config.toml
arch = "xception"
train_examples = 184686
gain_aug_db = 10
input = "log_mel"
win_length = 512
kernel_size = 3
widths = [128, 256, 512]
mixing = "mixup"
label_smoothing = 0.1
loss = "cross_entropy"
beta2 = 0.99
adamw_lr_other_params = 0.00072
steps = 2800
warmup_steps = 50
Rows from block 5 of a small sound classifier, named by matrix and row number. Rows with one number belong to one channel. Each number is 500 + 25 x the weight over its row's rms, rounded and kept within 0 to 999. All counts start at 0. Numbers have three digits each. After the name is the row's rms in percent of the matrix's.
After each channel's rows are labels from the 100 clips, of 14976, where the channel reaches its highest value: "responds to" is what is common among them. Only what is clearly more common there than usual is listed. The data: single notes of musical instruments (NSynth).
# convs1: first pointwise conv (model.blocks.5.convs.1.weight, 256x256x1x1), inputs 0-127
# convs3: second pointwise conv (model.blocks.5.convs.3.weight, 256x256x1x1, transposed), outputs 0-127

convs1.63 098:545484508569518465489493479511522463503497471500464470531441493489516514497526537497480496483534515516439477523482525529497492457464478482540496496450538515507500482504517484472496477491493478495487502458497492512526508498493498527519516477542481515446500491506459516511493543518507518514519480488531506496537449479488477515528434481496482520529506505519499485465521510525469537527453
convs3.63 093:488486486506506525536498486492487508517474485503514449503537514500519468504477476504497506497492451511504499503502467526469511486501489491485471535476508508500530479513516482477505518492511491484536490497505559514511487531486490498529464416475455514487489532512494521527508488468530512498509500416491490497506511447462500475500488519476515509497547499495491446521492498516501536454459
responds to: mallet

convs1.171 106:487492510520479438499495541502541507498493504536466474500487530495457463453486500556475506496499526524497477506510562514471466505472487507510534467507492486471447502484507501523480493440543502493494508491480515524512548485505523524517468481544489468452513487525495484492500502497462544518482530469517469479496513476501499514507451478525507519545527528471468480513483493521493515475484
convs3.171 094:510466526515519483513516473498491482526470485553541523514514504509512479510514523535532554468504428505561520501524513489464512502446519513524498509547528516502503489527501499520492548550527498530509502470514489510492496511515448505483536504489483515498479494546524488483481494496479515488529537469509519476550502505493517510478471512509473500554508485472492481503471492495481522446451
responds to: mallet; acoustic; octave 1

convs1.190 133:534474515525518483484532492480523508500512509488516495516515515487498489508505489430484496514529519465513497488501488523488506496467484489476512442505491532497521529523471480470428485497495519499465513486503487498505503478506463481672532493482492503526490541527536497489502477510501434505486514506487483504501503497487485487529544527496526530527479461525480511540490507508486542489494
convs3.190 127:480518486518469533462446476482501503493513452532491505493507519509496498523538477486502478484520476497485507513517513491475484513484497479513487528492495455470497492453443474486452564479480496476511479486510475481522480527504511505601491496488486520500479509487515479524495479518488516487466481514489490505527497504500499504504485507493501496488497504505485488463519520516523522508497
responds to: octave 3; bass; guitar

convs1.27 110:539483545541489502510488517531520567501476504499495535501503493521516499470515532442465464511502525508512489486486474501472489497519481487485480494498510493496450500503490520450492526503504463507506480527502478523458498511512504500437476500535499492465477496523543474482475478503476513472508464499441536502540514537489516468521454481499446458518465445464511500451498521494410512522501
convs3.27 099:525467492493432464546522439516515534502478477478499516505533457544483509481534503500557489497517530505493488508500470486506479487486489501526465527497472536495516469514515501490474532501512531453496493514470514513520506499488490505461496462500490490509488528513536533541441489472505557520483467523555513528482497492496523489477470537520504507484579507485509544513520466478490514535534
responds to: octave 6

convs1.199 095:503515464549524524512533528506506496447514501457547464512525482505487523489491570461440461534507501489505511471494511478501486470507523486508533510516509527515510533523456518459504484497523540478489527533495486558527498487502506528514519430534482523540456524420470521496487471541510531543512501514519472500499482460484523480526505532505515517510501512506476496485480497487519487490567
convs3.199 099:510514505519472477496525525527569445455529512504528487506450515503513568488502475509511460518475522551557486456539454521488477468465492479500491472545500510524517495498504476490480473461496504507517503515500508519483539501499469530515496490467530441480471519511453485475491530480551505540477483494507523493469514443521535493486516488491484538493513512525449523539525479442515516494512
responds to: octave 5

convs1.142 092:483490553514523506493526464497530490485515490502519498541476468478471531468496513541478474494522440519464482545498468492513505527500511434502460517490492532519483490487467514500521475501544504473513514483507490475497466509499519473479497497476493500533534496496525518500538524462501512487482470481507486469503511490499524456484499480480512468511534506480493497486492486472528502494495
convs3.142 097:511475461490553507476519503477488484480521522540510517527486496474528510489511541412508489462504507518540535524493459456503505512509486561488496495485566511450506483512522503512502463481512446514487459539538465464526505509481506496496475507507531506509500502478482514482515508493489491471488457474524477506509540457497500471483487484517497518500534526498509528497499507506498466504502
responds to: octave 7; octave 6

convs1.1 115:482482511471472446501501493441502519541502501479467492482523502492489493495520515542469463503499494540497470514513408514485484485513485507475480532505499492478483537512493527514530501479515499491493520502461457490529471497485488471534510518500507482520502497470461515511494523498477486488500477466518516552540507533492504513524479508523476498492527483480517484478484514497520512590474
convs3.1 106:476488515491478520465468502474507523495498504507498500529500483496530476476434479486495493503530507518494492459455502502516479521495519485534495493462505496518520535552550503503514503496532486503496530509476476546467497480537504527506511496495507472472498506445523498502521484509553542551555494489521515503499473515461550489506487503527500484513510473517495498516525512500519485527563
responds to: synthetic; bass

convs1.111 095:541495479493478491504503525513490535480477471496528522506505519518483478497508522476503483533506516474479485562479515522511485463516495534476519512515492476476466507513492538478503473469516530494511470527569545445511476511474522492479514512497519443520492492488492537493504507520495488510492530472509482486471503488461476484522483509539536513477518478488496484510489483539454484507534
convs3.111 097:526491476474550481502471492484502470513507506519547528485519517510465518537465530555509512496553470525507525497476488474474543490497512472528500514460517518480475511493481475495512461519490501481495488481520516468509487491489501513478511517469507495512493500456489476524514475482460537480521445498468525526481478539490478488514465496482481515487504463513519530453527545472511523517503
responds to: octave 5

convs1.117 094:486487479509494485504521493541562485486506489515570501509472476520506465523519536505483480527502472528501467537509486485505496459485474476492475513535498503500517495451519513507495489507535504471478532493460473511478494533506512503525475533513493546531511486521495472470459551529488525491514459539492503482491488518472505482498509486487510492502546524542463441468498509547518510517546
convs3.117 099:579469591499515507530564494484495492485512501536512502507542499530490523466503504465502459523548503482509471492528481544492506448560505480486485506484497509523550494505501500524494531494505508487510490474481492508471460503494487493467490487472535509506469508475509472512495515514525493500500528514463529555517514483482527513539471547500498448505499516463517473483537479510514463535466
responds to: octave 5; guitar; pitch class B

convs1.183 101:471490494510528532512526507513527512494487507480484488488514481530468495515504535495490495526535499519500524492536482500483520500457510528547478492517543530509467491516517554469544544498534432495493512538500451530490521501439504493536487490497491487525506510526509479537535480454453508465567552487513477541492481471489522487545506531477518479486496533507492512511483483482519472502511
convs3.183 104:488521487501496503497491494497492496479486495468484524493482496512449498503465509522486462495476506493517535472446504455486521485466469469512581513502512537513479461480478480514479512491476506538469526476508490523498506520540507502519498498468471517533511486511447507479467549478479490453477527494492508484562523558513489518497518505495509468517526475507502501521484492479486510473475
responds to: bass; octave 7

convs1.196 089:506470486467521468486479502528505505455548463516482514533506542504527469514527491513391492484512492480538516485486518482529500524533542502498490482485518495530510547530508480527508509476477489478481487505480487481472493508475531505499491517470502508504519508493520521513500509527540518513541484468468510478502479501514511506481542449540509520518488506478491540571518516494545500495472
convs3.196 099:557499462513457411500525520506474495513493506488529548521519530499456482525498496488525514498517504527501521476521491467552490502550531482502471532534498540509527485470474496525482505482492522512501484547467519540468515468474487480477501490475465525503509506458500516522495487526494541519496504482472492479516504507477517463513506529500495505516503484521480499524486489465462511521475
responds to: octave 2

convs1.241 109:477485502489518501517489494514483461491490478515501532506512532508474488498497545510491503484500510413481496500456509498498495444541451549444460519500530502471528497493538501468517511477525490477500549476485477517450500522505526506506473532495488492448510486478444522516481473513544491519476469528513482466475464520487499504490484454485510489488454579497501518494488506484461508541518
convs3.241 092:485488511454511484536512482500460554532483532506467548482477501498499480490502489480468542480485468495535452489554528513496528516502517469520453549487486521505521505492532492499492492494486476487514527517501574484489492514480516496453495486502485537459476464481501506499533507469506521497528500477544473493523492511481452494475485467530502460508465470485493473518490471485507501490506
responds to: synthetic; bass; octave 4; instrument family: mallet

convs1.120 094:515468520531503509507527522506500499486470462466468514516500511494539470488481529513507509497512517500494492510502488487480493455474530483534491483467496500494452495541474465496504503518494451491474519508498513502505515498430494501470496508458424504462495516512514507501449507507495535533538501500519445523528502484489499510476507499557540494556504506476517417480498499532525519522500
convs3.120 101:462490469486499492464531500508498496506496499497462483481470536494503472496404480513492478469504529478500536484532476453496554478484467582490485469477527485496485502460463506534500499465496466476523512499507521534537442526510461511484503488512502498497497509560514512525507548478493515473499474469476540552502476493536480495516416504492519483552477505527506470519469423529502480480513
responds to: mallet

convs1.11 089:517492507480485468543506485481554499492483496500529512495517490573481436518496484531532525540488502504510460510503468538535456521534479467488487495497492482514485507516525499463537469516539495500465493485507508483499480518494446476492492528505474482487496468472540491490452511503491498494551527508501490471520542492512504556503527462474473509462475499519484502493483533511487502486460
convs3.11 102:510498543502512492504535502528467492488486499533485549485463513462536521471528491461490464493466501503523495549477509506503483457488511515512494556478515494517503507520484485504509496481529559472453512522520501450504499492481525477478476468494546487519492483491506525524494531538494469504485495497517486516542517510512495537530499496484471495541535521544520421528498502431481472501508
responds to: bass; octave 2

convs1.35 095:489474528521497555502566515488511478532509461512509499514501504496513493522522546483546484519509464531498484519473485510556465520550508481483495473490504458475475486543550513577518453509525500488482516493494497512472494511473506546512567513517466529509541469498485519484515525514508520493500515497499503479450484516508491516478519493503497503552512506489491491501521496509480525465484
convs3.35 107:471496527474459476485524478520514503495484441458482511449518468507527500510519483468432496502474511509471520513536544516472502518484484511510518537521479552482520484521536545457480492507505481547514517539545519537490521484506494510486496480507495501477472515486510488511528518526518509542527501491504505524511488514510491490510506522540472475500506491485498483537531516523500507540517
responds to: acoustic; octave 5; flute

convs1.18 099:501522505510483498511455489510493543525503504491516520529518502536510546488508480507496484512542503457504497490466502519538515479471461496519525512438512498439517522510509497511490457497493509462526483556472455560458488513502485487495478526498485532490504530484533509539499505522497486503514456485490493494497524495530492523509507528469487513497477521585474519546534493509491540512451
convs3.18 108:517472477489488487522464533500532505522528497495498514474541488537522505506496492476496474487536526528498525482458485478506533555520557477487520515468464511485548495446494494500520516480457519468495501513516540523480514494521494542509487495514466478492535482482473494509495493498480515498498514499475510471468475517461510483525520503529531508468530523528492488550502497475507507532502
responds to: octave 7

convs1.194 097:508499488542486480516496512500465499491541508509492504512500489513539492490473496474487492516529506480464511494553490511498450453471508480507507498509461559502506527511483482504487539494537498513457545473493531499537513505448518483522467495503487523511514494480482477494447504449506492475521500496527503504483478468536531459483507543478436527523522486476522448495529470533476501495516
convs3.194 097:545495522505527508547443501471437489508547459509496529493526522491508483522468482499549487481565534508558517503486496511525485488491485512481495498497487501511510485482439509515530474483509532504448465484511471508512496516530538508484536508494495517517484473514515501500468458509528481490487526502464517486497500497455520477494501509538476471499506502503542458491512507559496494513482
responds to: pitch class A; octave 2; note: A2

convs1.216 098:505517515488517529525493491505486529510532486452511491491527475535471452503477545480511512517500483519509497505484465565485485472489510473518485518488500478477483495494511495573506456489512553506462522539527508521508505480485486534495525454535520480481507505587537503463517483517475539487518498530521487515509519512495472503487531523509525508491468480515559467474500491492525502525485
convs3.216 091:472499481532492512478505487512482507480519517479494533478554466501468502510496487481482517474497552507541534513498503512484474511515522541494421465508501489509514530428496518488526492482528496492503522520448452468509496470498504484513491473489542500520515525470477484498497497542485469515504517506517479536480502499473536551499465489496457543436541475527496446421495521458468521478508
responds to: synthetic; bass

convs1.84 082:522477499475482514490541510476488517509488475491489505587512540516526515519479496482530559494501478483497444498531465511498507527466493479509487490498509482484510504470478462580473524474494476496445465540582454500498493501512504528447517506528487504513492511490479503520442470510499526496503478571506474507498519553552500519479500533484479481514494503522477488511525519496529475490470
convs3.84 096:521477507514535526483506555491518571515481510503506541535525504488519489489501526526508509485510460455559553485523534547495498536475475504527541537506475516518516489517495493490469447484488459477513495487498474474502503497497485489515486485502523541524476500537505474515474523509502480489467468494545532530513539509518513478513474495483515521496476472456388491497481518488483512470464
responds to: octave 1; bass; pitch class F

convs1.92 096:513520520491504505500529520502524505479474511459480537487521493462473466498461532512489494488470518472477488495473510479499496482468534493504481488513512529488481478473463468510494465478530546501535525525500447504530556512524472479546513519544525480506517469520472470472502486533461473463517485506513501481513504521526548555498463494528511507512522531462507466535487510563500493525477
convs3.92 102:515472491476494502513506475443505495518475497480491470544529466498521472528485506474507493516461519530510494489519458525521513490485428494525534478491496501511536429541517498501525533503517473507515499486497482448484504475499459529476487518483504513484537511507478504415505495512513494545559466534461511524493495490502462460450551502483482500533517489518489467487490504480511502465491
responds to: octave 2

convs1.164 091:471498491503469515506528479469497520517534509514488497479513492483458487532456505496548481483504478540512472548494498494515497505508493486506586502485521492552464468518518452542511502472531499505485534509491500510514463491526535484509512503518493516495484510491513521507496514491503470510495462499475537480473525494499488529538491513503501456477511497531481476502434546503429495518511
convs3.164 102:477536484504562445482501507510508494444489497511515505507470447529431504497486515530451472480544478532525494496486510469549533508511523485510496530532520483523494519479483464541504505490500536520503490517502492514497515492461519493497535505471485515511473458504502514501516486526525520523514460502475452526515507493488504502483445528503458508500469527473482520500504499463487529524471
responds to: acoustic; octave 5

convs1.134 103:503510458490529487528521485475552483477446524529469513502456481508506490524470478496505530524462485515523499505467503522511503488476519576462495497497520501501538504478521491506463488517479452507502486486504522478472494516496468533513526496504512506485532479480506548483509526505489521498493477519510514504473508505472521521506492507499483497484466481517504558510496450475515521519494
convs3.134 112:509493492528498485516458452495508496456489485509498514514460517511469502486523468502470507493503510529473498482482492501516487550467470513510485497502538504495532545513504537487475500480476552491521525514502473475500533522495516489506504474465535517540494477480494532487518515483502483482488520477484485495480502494488554516484495450519485514469511515508451520524514519585499513492528
responds to: octave 2; pitch class B; pitch class: F

convs1.38 111:497636484483481472496456473587504530497498501495501502528508458522488504491498514511543443531492509524477543479467530511492480469511529470485490528462506510492526483520550464474522483512498503495506460482504499523524454493464518528512513506489506496551563505503480499494539515510518503495494492518540525521463495464517504508510466500528540499508506478461517476466514517485519510486610
convs3.38 106:513564467490522459498520492522526502498474485499510491496506494494506517494510480500543522470486488496503500470496492473477479515491466480457504502511497471518540517461472497492491440524487462541491495540490509505499509538521537518531505527543478508491472492542514511498515573501495468501533481474529506496496527525518512503456511467515523477496539429468479473500491513498461515527481
responds to: synthetic; bass

convs1.45 104:500486520491502458514507484433547515538527525489511554503490468535484486475504557459490463486522497476512486477500430497539469507502502517481551505498527554482503512527543535473485528497536496509535489509488502504517496487465525498486456502534517468519544486499509468486529488475506513494536488531502456502514496477465513448485506514503506476474528480530519466537501507487554485549519
convs3.45 102:495503532501530492507512475519474417491497515510528479531474480501529551471510474469512489506499481509516513496485456508489523469489493486515489446495520463488543475491530515547514491455446470523552489487496485515522488455517478509513470481514510533491469495510459539483474505497452470518525518470522447549542527502545485478510476516546541491524496469477531471500509497495498480469493
responds to: synthetic; bass

convs1.160 096:490510448520463484513499503467488545497485498518503508492522499462559485510524515508498481476521514515492504561504537514495476462515477522484485529498527473467521442537501504482477490493490520519488489509468513526525498481537517510445504521498515491489519529481561539515476522497485515530531526487503494497493472493541526494521481490531501495547480518502556471495468492495516505466487
convs3.160 099:481498496511481505496501525484532539486489531567473513484514533505481479514457488490505502474517489550585545502518504494497494497521486490531477527484504540498423518533470488479498530478497516474489468533461485506548486467487495518498479495552535440527487487503513518512488488502493483487501477491479487469501490523508489471525536517523520455502475446520529450489464480485492456522495
responds to: mallet

convs1.54 101:422509503476418515531515465466510506495534463480506497457462479475480499485486522508498501530490531500491487514505508493474523482490469512535503481458500480537512465526510450518504514459505490483490547525483518504465507461451497454507512499509472506527477492520557560458527485491512473476498519484501465525503497515520533519522474555521522500472483488505499452515459515493501481502463
convs3.54 102:497494502546553431497489563448528467458484495526545482495502526499534483501480532523518508493484498498484475486482509521515513474498463490531500489484473492520545520498486481498508471531506490500525512484500507460499480502497521447561515494473482516526532504482543445510463512456542498508508508519501525531502498450490474467510513538481498504551479497504497515504480487474526490517496
responds to: acoustic; string

convs1.248 100:518472527515491493485538492505499497516508475507507501487553500469505464514500511448497481487523479470487490506480503499499500462491495519504478484476514503473532502547513526449498499530483504503466480488460463495502467498487498508446514526493497508504511467516490505496506448470458489498499514515510455453505501490496523522489518453512486510482489501485505537437513474499516501476478
convs3.248 093:496481520475478496524544487493481476523479525494469465521506487467527523515551518493501471508488557500502513530511521502507493490498484510530493463464520518503534519473524503522515512522478515495564500485554495455455536503492530490480495492502459440561454500495458501554461514541457476477535485507497517487517507481480517505505524476478472491526473452516479526492483509530474520478521
responds to: octave 5; octave 7

convs1.205 102:512505533503465515489522484479453507510499489532409500501463516521484478471496483511475460488452503525502462504467480445490476478503515506474495490508543490491480479514496498511492508477538507555510497525486503507498502482499476496501514501520512511481479484497503511493523502520437492502470527458537521524502489512538548467529493436529499520517482467522479521457499489494437504517515
convs3.205 106:467523489498530504459514513483462508529508521496537453515478491481493532488534504498479506534498505487493501469489496525475506471458533494528542479495506489519493533576486491504463546513521450526472506527428469507530507486460537497538481514516472528438452509488500525468561457517474467520549483521550518506509505474502481514469512536488455506538494498484482503471456530508508450491486
responds to: octave 3; pitch class D#; note: D#3

convs1.212 098:476525511456537503460515505542487495522511522479495508495470492493503460496530492486499517518514473502509491489475521514502460475537487488535524501485500512456456523471494491507516484497503514511502516497520502449482468506500512488486491544512515488521520539538465505406495588486512488496516487508519505517518517527518481510479517510474501536520441489500475514470506515481454483503528
convs3.212 116:486500494504481521494462510507495531467501477508520499502512497516492500524495438498464479501508536514483472515518499481484501531494514520470461508484513478524530498497470493501431485518507484484492514504477509465520482524493550511538523515484505538482496518512551504646441490504532505506521501506496510468515468500471540494467448532529528496508526541516477468506522453490517522498518
responds to: octave 1; mallet

convs1.112 086:491483479500502543482499463518445487500504483507404508460450523550532442537477551535519455488461508533526503465497473493483515450455564504508508497519456523465552543469527462517497499519522514494471494572566502512472460487533518478497512512506476486492500472514509485496466512522520497524479514480519484470502503518472529481496524481502503487510535513541471485487506495514472499474471
convs3.112 093:497512496492481507512454498485508495485506493510473474491512537451494544491472531440481523518497525467483476528458494484538486492535472501511514508456530473468510520516489453530508470504509514488478486495493505500471488488469471462501464482493467516496540507481539502541496548493495511482471506508503497500525489475474510467528525457530510521492525556523489489453520505543497462505467
responds to: mallet

convs1.30 097:518452473530503519554518501481498494459453475524516474510504454488465484513484551460466499516493503499513461500500539499538503466509549484504508514486491505460479458536509526456508515468478512501492492522513535501507483536490492521519554466511470496498510510503501531519538497499498489471511464499531431519553472497514494493511531470497502517504505508512494488454488510485462533496473
convs3.30 107:497451499525494491436509500482510525509491473490472517547519497456551480485488492504529509484540518550544506476462481520492477483496468475511533522533494491509493572531468490483542505480455477496524458490540544525465482474468454542518485508482522518518484478528480521476520525510516464508438423462520520536538495497527493486556511483514533501511524477484494480515490509496502499491501
responds to: bass; electronic; octave 2

convs1.213 117:493522461490537441483457455478499543484494516510468525481506510489531500489486482527485493460489525402490505486501518498477487506508504496530492492487509535517476524502572469498507454514517511530531505495532504457478523501475503465526503509484515509503506502451483537505482488475511497510504461486524487513525510508478501512508496506496489527454521535491470485581544498474521512534559
convs3.213 113:499492461491492491538509477505544489480451462512452511522516465486548519481485465518501483489491530456464532514517482481534529518475446507478487481525471478496498529523510477444493557520511520479453486482490496473544475551511506509470516510529471496529495509508495445502482504520476521482483469499484523524514461537459477511495480496495476507443478473486544518518491488508466462550479
responds to: bass

convs1.154 106:497445509551513433496501473485484480521483497511491528519507535479511468541473529512516472493500482518527499476509559482497528465503471481486466456487533498430501487530483515497479495515502455478467477517529509493492453529573521500514533528480498517530486458516508513464503489476461519482501461548475499562508494481540490488506475525515486500544525429478497519473502563512579495500530
convs3.154 090:490506485506519537534489532499514492498455501458495466511476521485503473512490504476514516483456531484552484506479465531498473479496487502479519486482523486508490479496518506498478502525457500469475491511476489482520527511507526538483503478467513525502551508521530531484508513456457516499541502551494502536516515485511491503494533524499515549544461524524487501499494485471518445476495
responds to: octave 7; mallet

convs1.66 091:477445509459506483488511495466534513492443457498542537456508513513566483519492489488502541470513516494521474512525484531501500447511464497462507510500505485510478466487478475513489519484547537534492527531483491428522485499503492507497494556508498458497500465484506488465507467508465503496523510501508468506521514452459500478468478470537541529505483468485462487506432480512558489475514
convs3.66 090:512507475491548489540502518566528467459500515489563484509535440506525539548474504533540487510508448449497491511480508472486498529485513511503524502507573499525501480478541540496518480475544474554493516509479525471485484496498495449498480564473474536490512498551519499501481526489500493489531488469500506489461474506536499460540500492522478505481546523526496511495499458508494492507487
responds to: octave 7

convs1.161 101:489504543466451483507463494473530512466527496521528504462476475511495482509482522505486482496557495521497497492485471504498466438496496484560517503464559498497517495458508520503506481488521518519527478503483531538515474553498505469498501525503495463517474493476496550511496488495510541501497493527467517477509513548469514494472468527469450537518497489475522505452490548501526523500492
convs3.161 108:490523487508516495482502498456468491434464523491482477484489488488495506530530487488494488502452502540523525512492500469519480480482530442509534517474508497463469510508508473532491484519527426497503510462509520501537532539517542535465540483480525502448462473500499526508495495462488548528482524509483467496546500468508469494497507476491479499476466470493492505493496482510461510479435
responds to: synthetic; bass

convs1.185 102:513519532482477511463508544509526493520494471506421498487527472527496488521515523495504519466464511473532510529483507457456517476483492514525497518505500537510558466469505545530512508516464469500500533528501504485514531457496530490516494527507492485515466510547516519491544537497524475544508535502515491513517491504492511495514518492492515537536519519490468461507536481473536497490525
convs3.185 090:517541537477524472473501551485468484498560486509493474471507491539485495526507517463520507529478497479522460471524479470520527455511498507482528489501439511515525500486533534482554559506533523538471482500523516496489523480496497473478477485456516503492497507470566464522453496504462469489489480483511469494506506530491506503570504509539514496538525514513476460492515472507509491454516
responds to: mallet

convs1.98 102:499516556505463480513504522491521492518540526502528496460489510518472448495486541495479500490447478461501499493493428487530493454505565501469492497483503473502535518519496535489486490490562462498451485532512493542470513478479484481488474547500480489514503493456492490549477504475471537523529517500491477551491498502487508483521519467484444486434524489556517446475506470452550504504511
convs3.98 106:474474466482465521498484514507484473560467511509526481500472481506489522497512504464509459506491462479545519501490519510487497506452558483537453520489507519506468494474503547540489512535536469494530505491458524485509519493496516506479507485488502524496516504508460503511484467525493518551585486496549499530505492545450478493482460508490525472497499476544516520452488502485504527509462
responds to: mallet

convs1.22 098:504459542495520479507471460521534535494543506507531508526483484456536450509514511487497464481532497529441504493516497501529478466479504512500491523498485510508482506532486486505502534485495505517546480496540497546505502519514511504503469480477539506490498476494473490518515524497472501492499465507502478500547526461483460499516479514512516471466501498534492472481537489505511512495528
convs3.22 102:485509499459492498517505530536491438474537510509518548480537487475498498499555544519548487532483468569469491501489474499505527487520448514494461555504516484559462483521529459486488502512484509498483524522480485448510504531453498539499514481485468514515454488500491500491504479500526494467491496515507504497533511504539466493474467486449471486492508467474500505494525486494469492486479
responds to: pitch class A

convs1.15 111:487496545535516473524533469521506514514525490489529515442556484522497491486461476516496396527483475533500466467523492492492492466501482491532514508517506495512553496518508493505505508475503491489472486533474488537532487545526493462500520513487512500510522454505489470505493510477527528476486500512452465524508471505501500494510463470529562481499500503510509445460519488478453518521506
convs3.15 112:537506468496490478528466500531496500477463484542487550452535513510521532488498482517450442500481487472496531487471504488532523540481543496521513464491511475514471523494509454507530492494482502496493492478533499487499486500517518543497479530491501483499528473492510466527485521538502495510509470479482465508512466481530480509485504526506563497544523472502507498532479522528527501540543
responds to: bass; synthetic; octave 1

convs1.58 102:530516443500451508502513508489513445486473501481480494457547501465538491503543533511498512529520455477496485489455474514491483505523503477543487535512498469492515494493506521503496517481565550500483470442497494524533509532490534512499521552528494489511481474465552478535489498475496453538474469491535505482492505517533480514509489501542523505502507514476498447496495505528488486459447
convs3.58 104:508465504474431500537489501478452527511503488512519497496473513485529518470555470508522496522480498490499513507471460526542514472502527499517518452476519521473504528502507538504489487525473436510472508510502474527504522527493528519477497496502498513532480483515529500510485492519476462529481509482502484510501478500514478509493472497517495504478522498494546514473558537524512453490519
responds to: octave 7

convs1.99 096:487505506435450509493542492511492476547460495486463496499492559498553495492547461500502528521520500501505510483496479538491540470494525491503515472467483504448511467483518504524509509494496476490508474468438523491445525485531504496508475489503496517492499487518483503510516473485478513443489509512472444545510506502534529519496504503529499501457508500484472536559551538513493481480475
convs3.99 089:506569484472517543464480514468488546483534499507504493537482498507474480518484508518509504501486476495499485518511476520481525442498481526508503505496494520478507511476489509499470518520488519503499555490485560490576471463523516483524516512474493556528456484510497507504524526544500528466536493451499480538535536447529518505475505534474532484508547494510534473498545514552498463515536
responds to: octave 6; keyboard; pitch class A#

convs1.214 101:470537494480548506531504507502435501450484499469498555517490491503471477515523530464500537519474493522515488523516513482479521476527515468519480505531524529551518519516503487530465464545520488574508527512504492477469523481522471520444483530525458459520512483491494490483514481500462533510492516513537495497509512451512481484506536514529527504505507508504481469480520501554467489505506
convs3.214 121:489481453487467512556509483474484514465497515493462516496502524446497501487519458488512458498481492512477487548505508480502486522551526525477560493487525441453495496503520502521486538508508512478497471507465477475498542460474488439505498460476486497496494570468539498472457481510462483502528482530487503506503465510469529490519458508523475530534514492510508532502462468512502494530481
responds to: octave 2; pitch class F; note: F2

convs1.242 103:500446524514479480486490533486518497488486542495526512506457510509520486505514541509543505538510525496531488521501530494533460476493480489502450541499499468526459485550477520517513518466507528523493488453509543546468469480513503518477510464495453484467488550501484439491511502498497512491510521505511516515544502529491498460511481518503480488497538517504514526552507452507488473495486
convs3.242 106:462495506468496458477489544520437474455494492480566495497471503520542518539454520504546505480498515512474473463504484485500510485488519481453505487498458501547513470494554487493508517522488507524493545494514469479487457505513513523525460544468541499487501456492505510511506466518496507484496487560508478459507498476491513502483501487490459505496469486495498475562530510492501515474500
responds to: octave 5; bass

convs1.195 096:526523488493473487545512496514528558493501466473511511505493466516474478506477504503529500465559519497502547482466487533508513483481484502491465508465513498516552471496460491511521525457446484515500507510491541449507508492460482488522505505515553552493528508499529481516549497510488503466530480479504515523532492481480478481497514509450494500484484485498475520495503525567479463494532
convs3.195 101:474477484523496457492493502505455483502509521457514471494509518497538523501525485531509488475473554528516502513505496500516503448488501533565440512502509461478519531537512508451499516489492503524513515479504480511476466510494491466507479520445466470513535464521529482475480456514434552504525510518480501493529531511488466522518499512518501493487491503512448478508499516534514515482472
responds to: synthetic; bass; pitch class F

convs1.180 107:471474507521486518463479525485465464506493484486475517552553487490460537491477502533540491496485487519444492512503483517471509501493521435507510497479473475514520485441521493495464482544508550540506528522439472546510513558475510513506502481524516503549490530495492506505479507503492518466500499474550473501484503530533473445506482500471538502520507476514515490488578496472444490486482
convs3.180 091:505525535538541478468520507528483494485493485488494512551472511513565576501505492448527516500549534491495516479538470524491466505530483472531503488518478533499525479513488521500497456473517488516504476529497521449504457475495494516514471513505528478517497489469477500486569526501525485481518552450497530479513491517478497524465476475496479487539549485512512430524508469494493480514501
responds to: octave 2; pitch class A; note: A2

convs1.150 093:498484441491482476498468482515503494508513491533510530499520519484554453525496488557522511452503538473517516531499516501497520475499480539497469487504543471499481496530482523519507502472538474528508513505485501462509492470471505488485531463505502466551479509520562433519569515493506510529508540507471492451513494502478508483468510530507519511523498536519447543501493528516521495500490
convs3.150 097:502558507520489484520475566508534468441510471494486473488494536479497458497483458489543487521489508536484531497505500482475485499518449519486529539490475490505483471465528493538503489445491540482483494518450549481499460477473527508506510506530473447498504441476492506523480509495548532491501523513476501516520518540510545497494515532445519445498504514504515501542519507464512436492504
responds to: pitch class A; octave 7; note: A4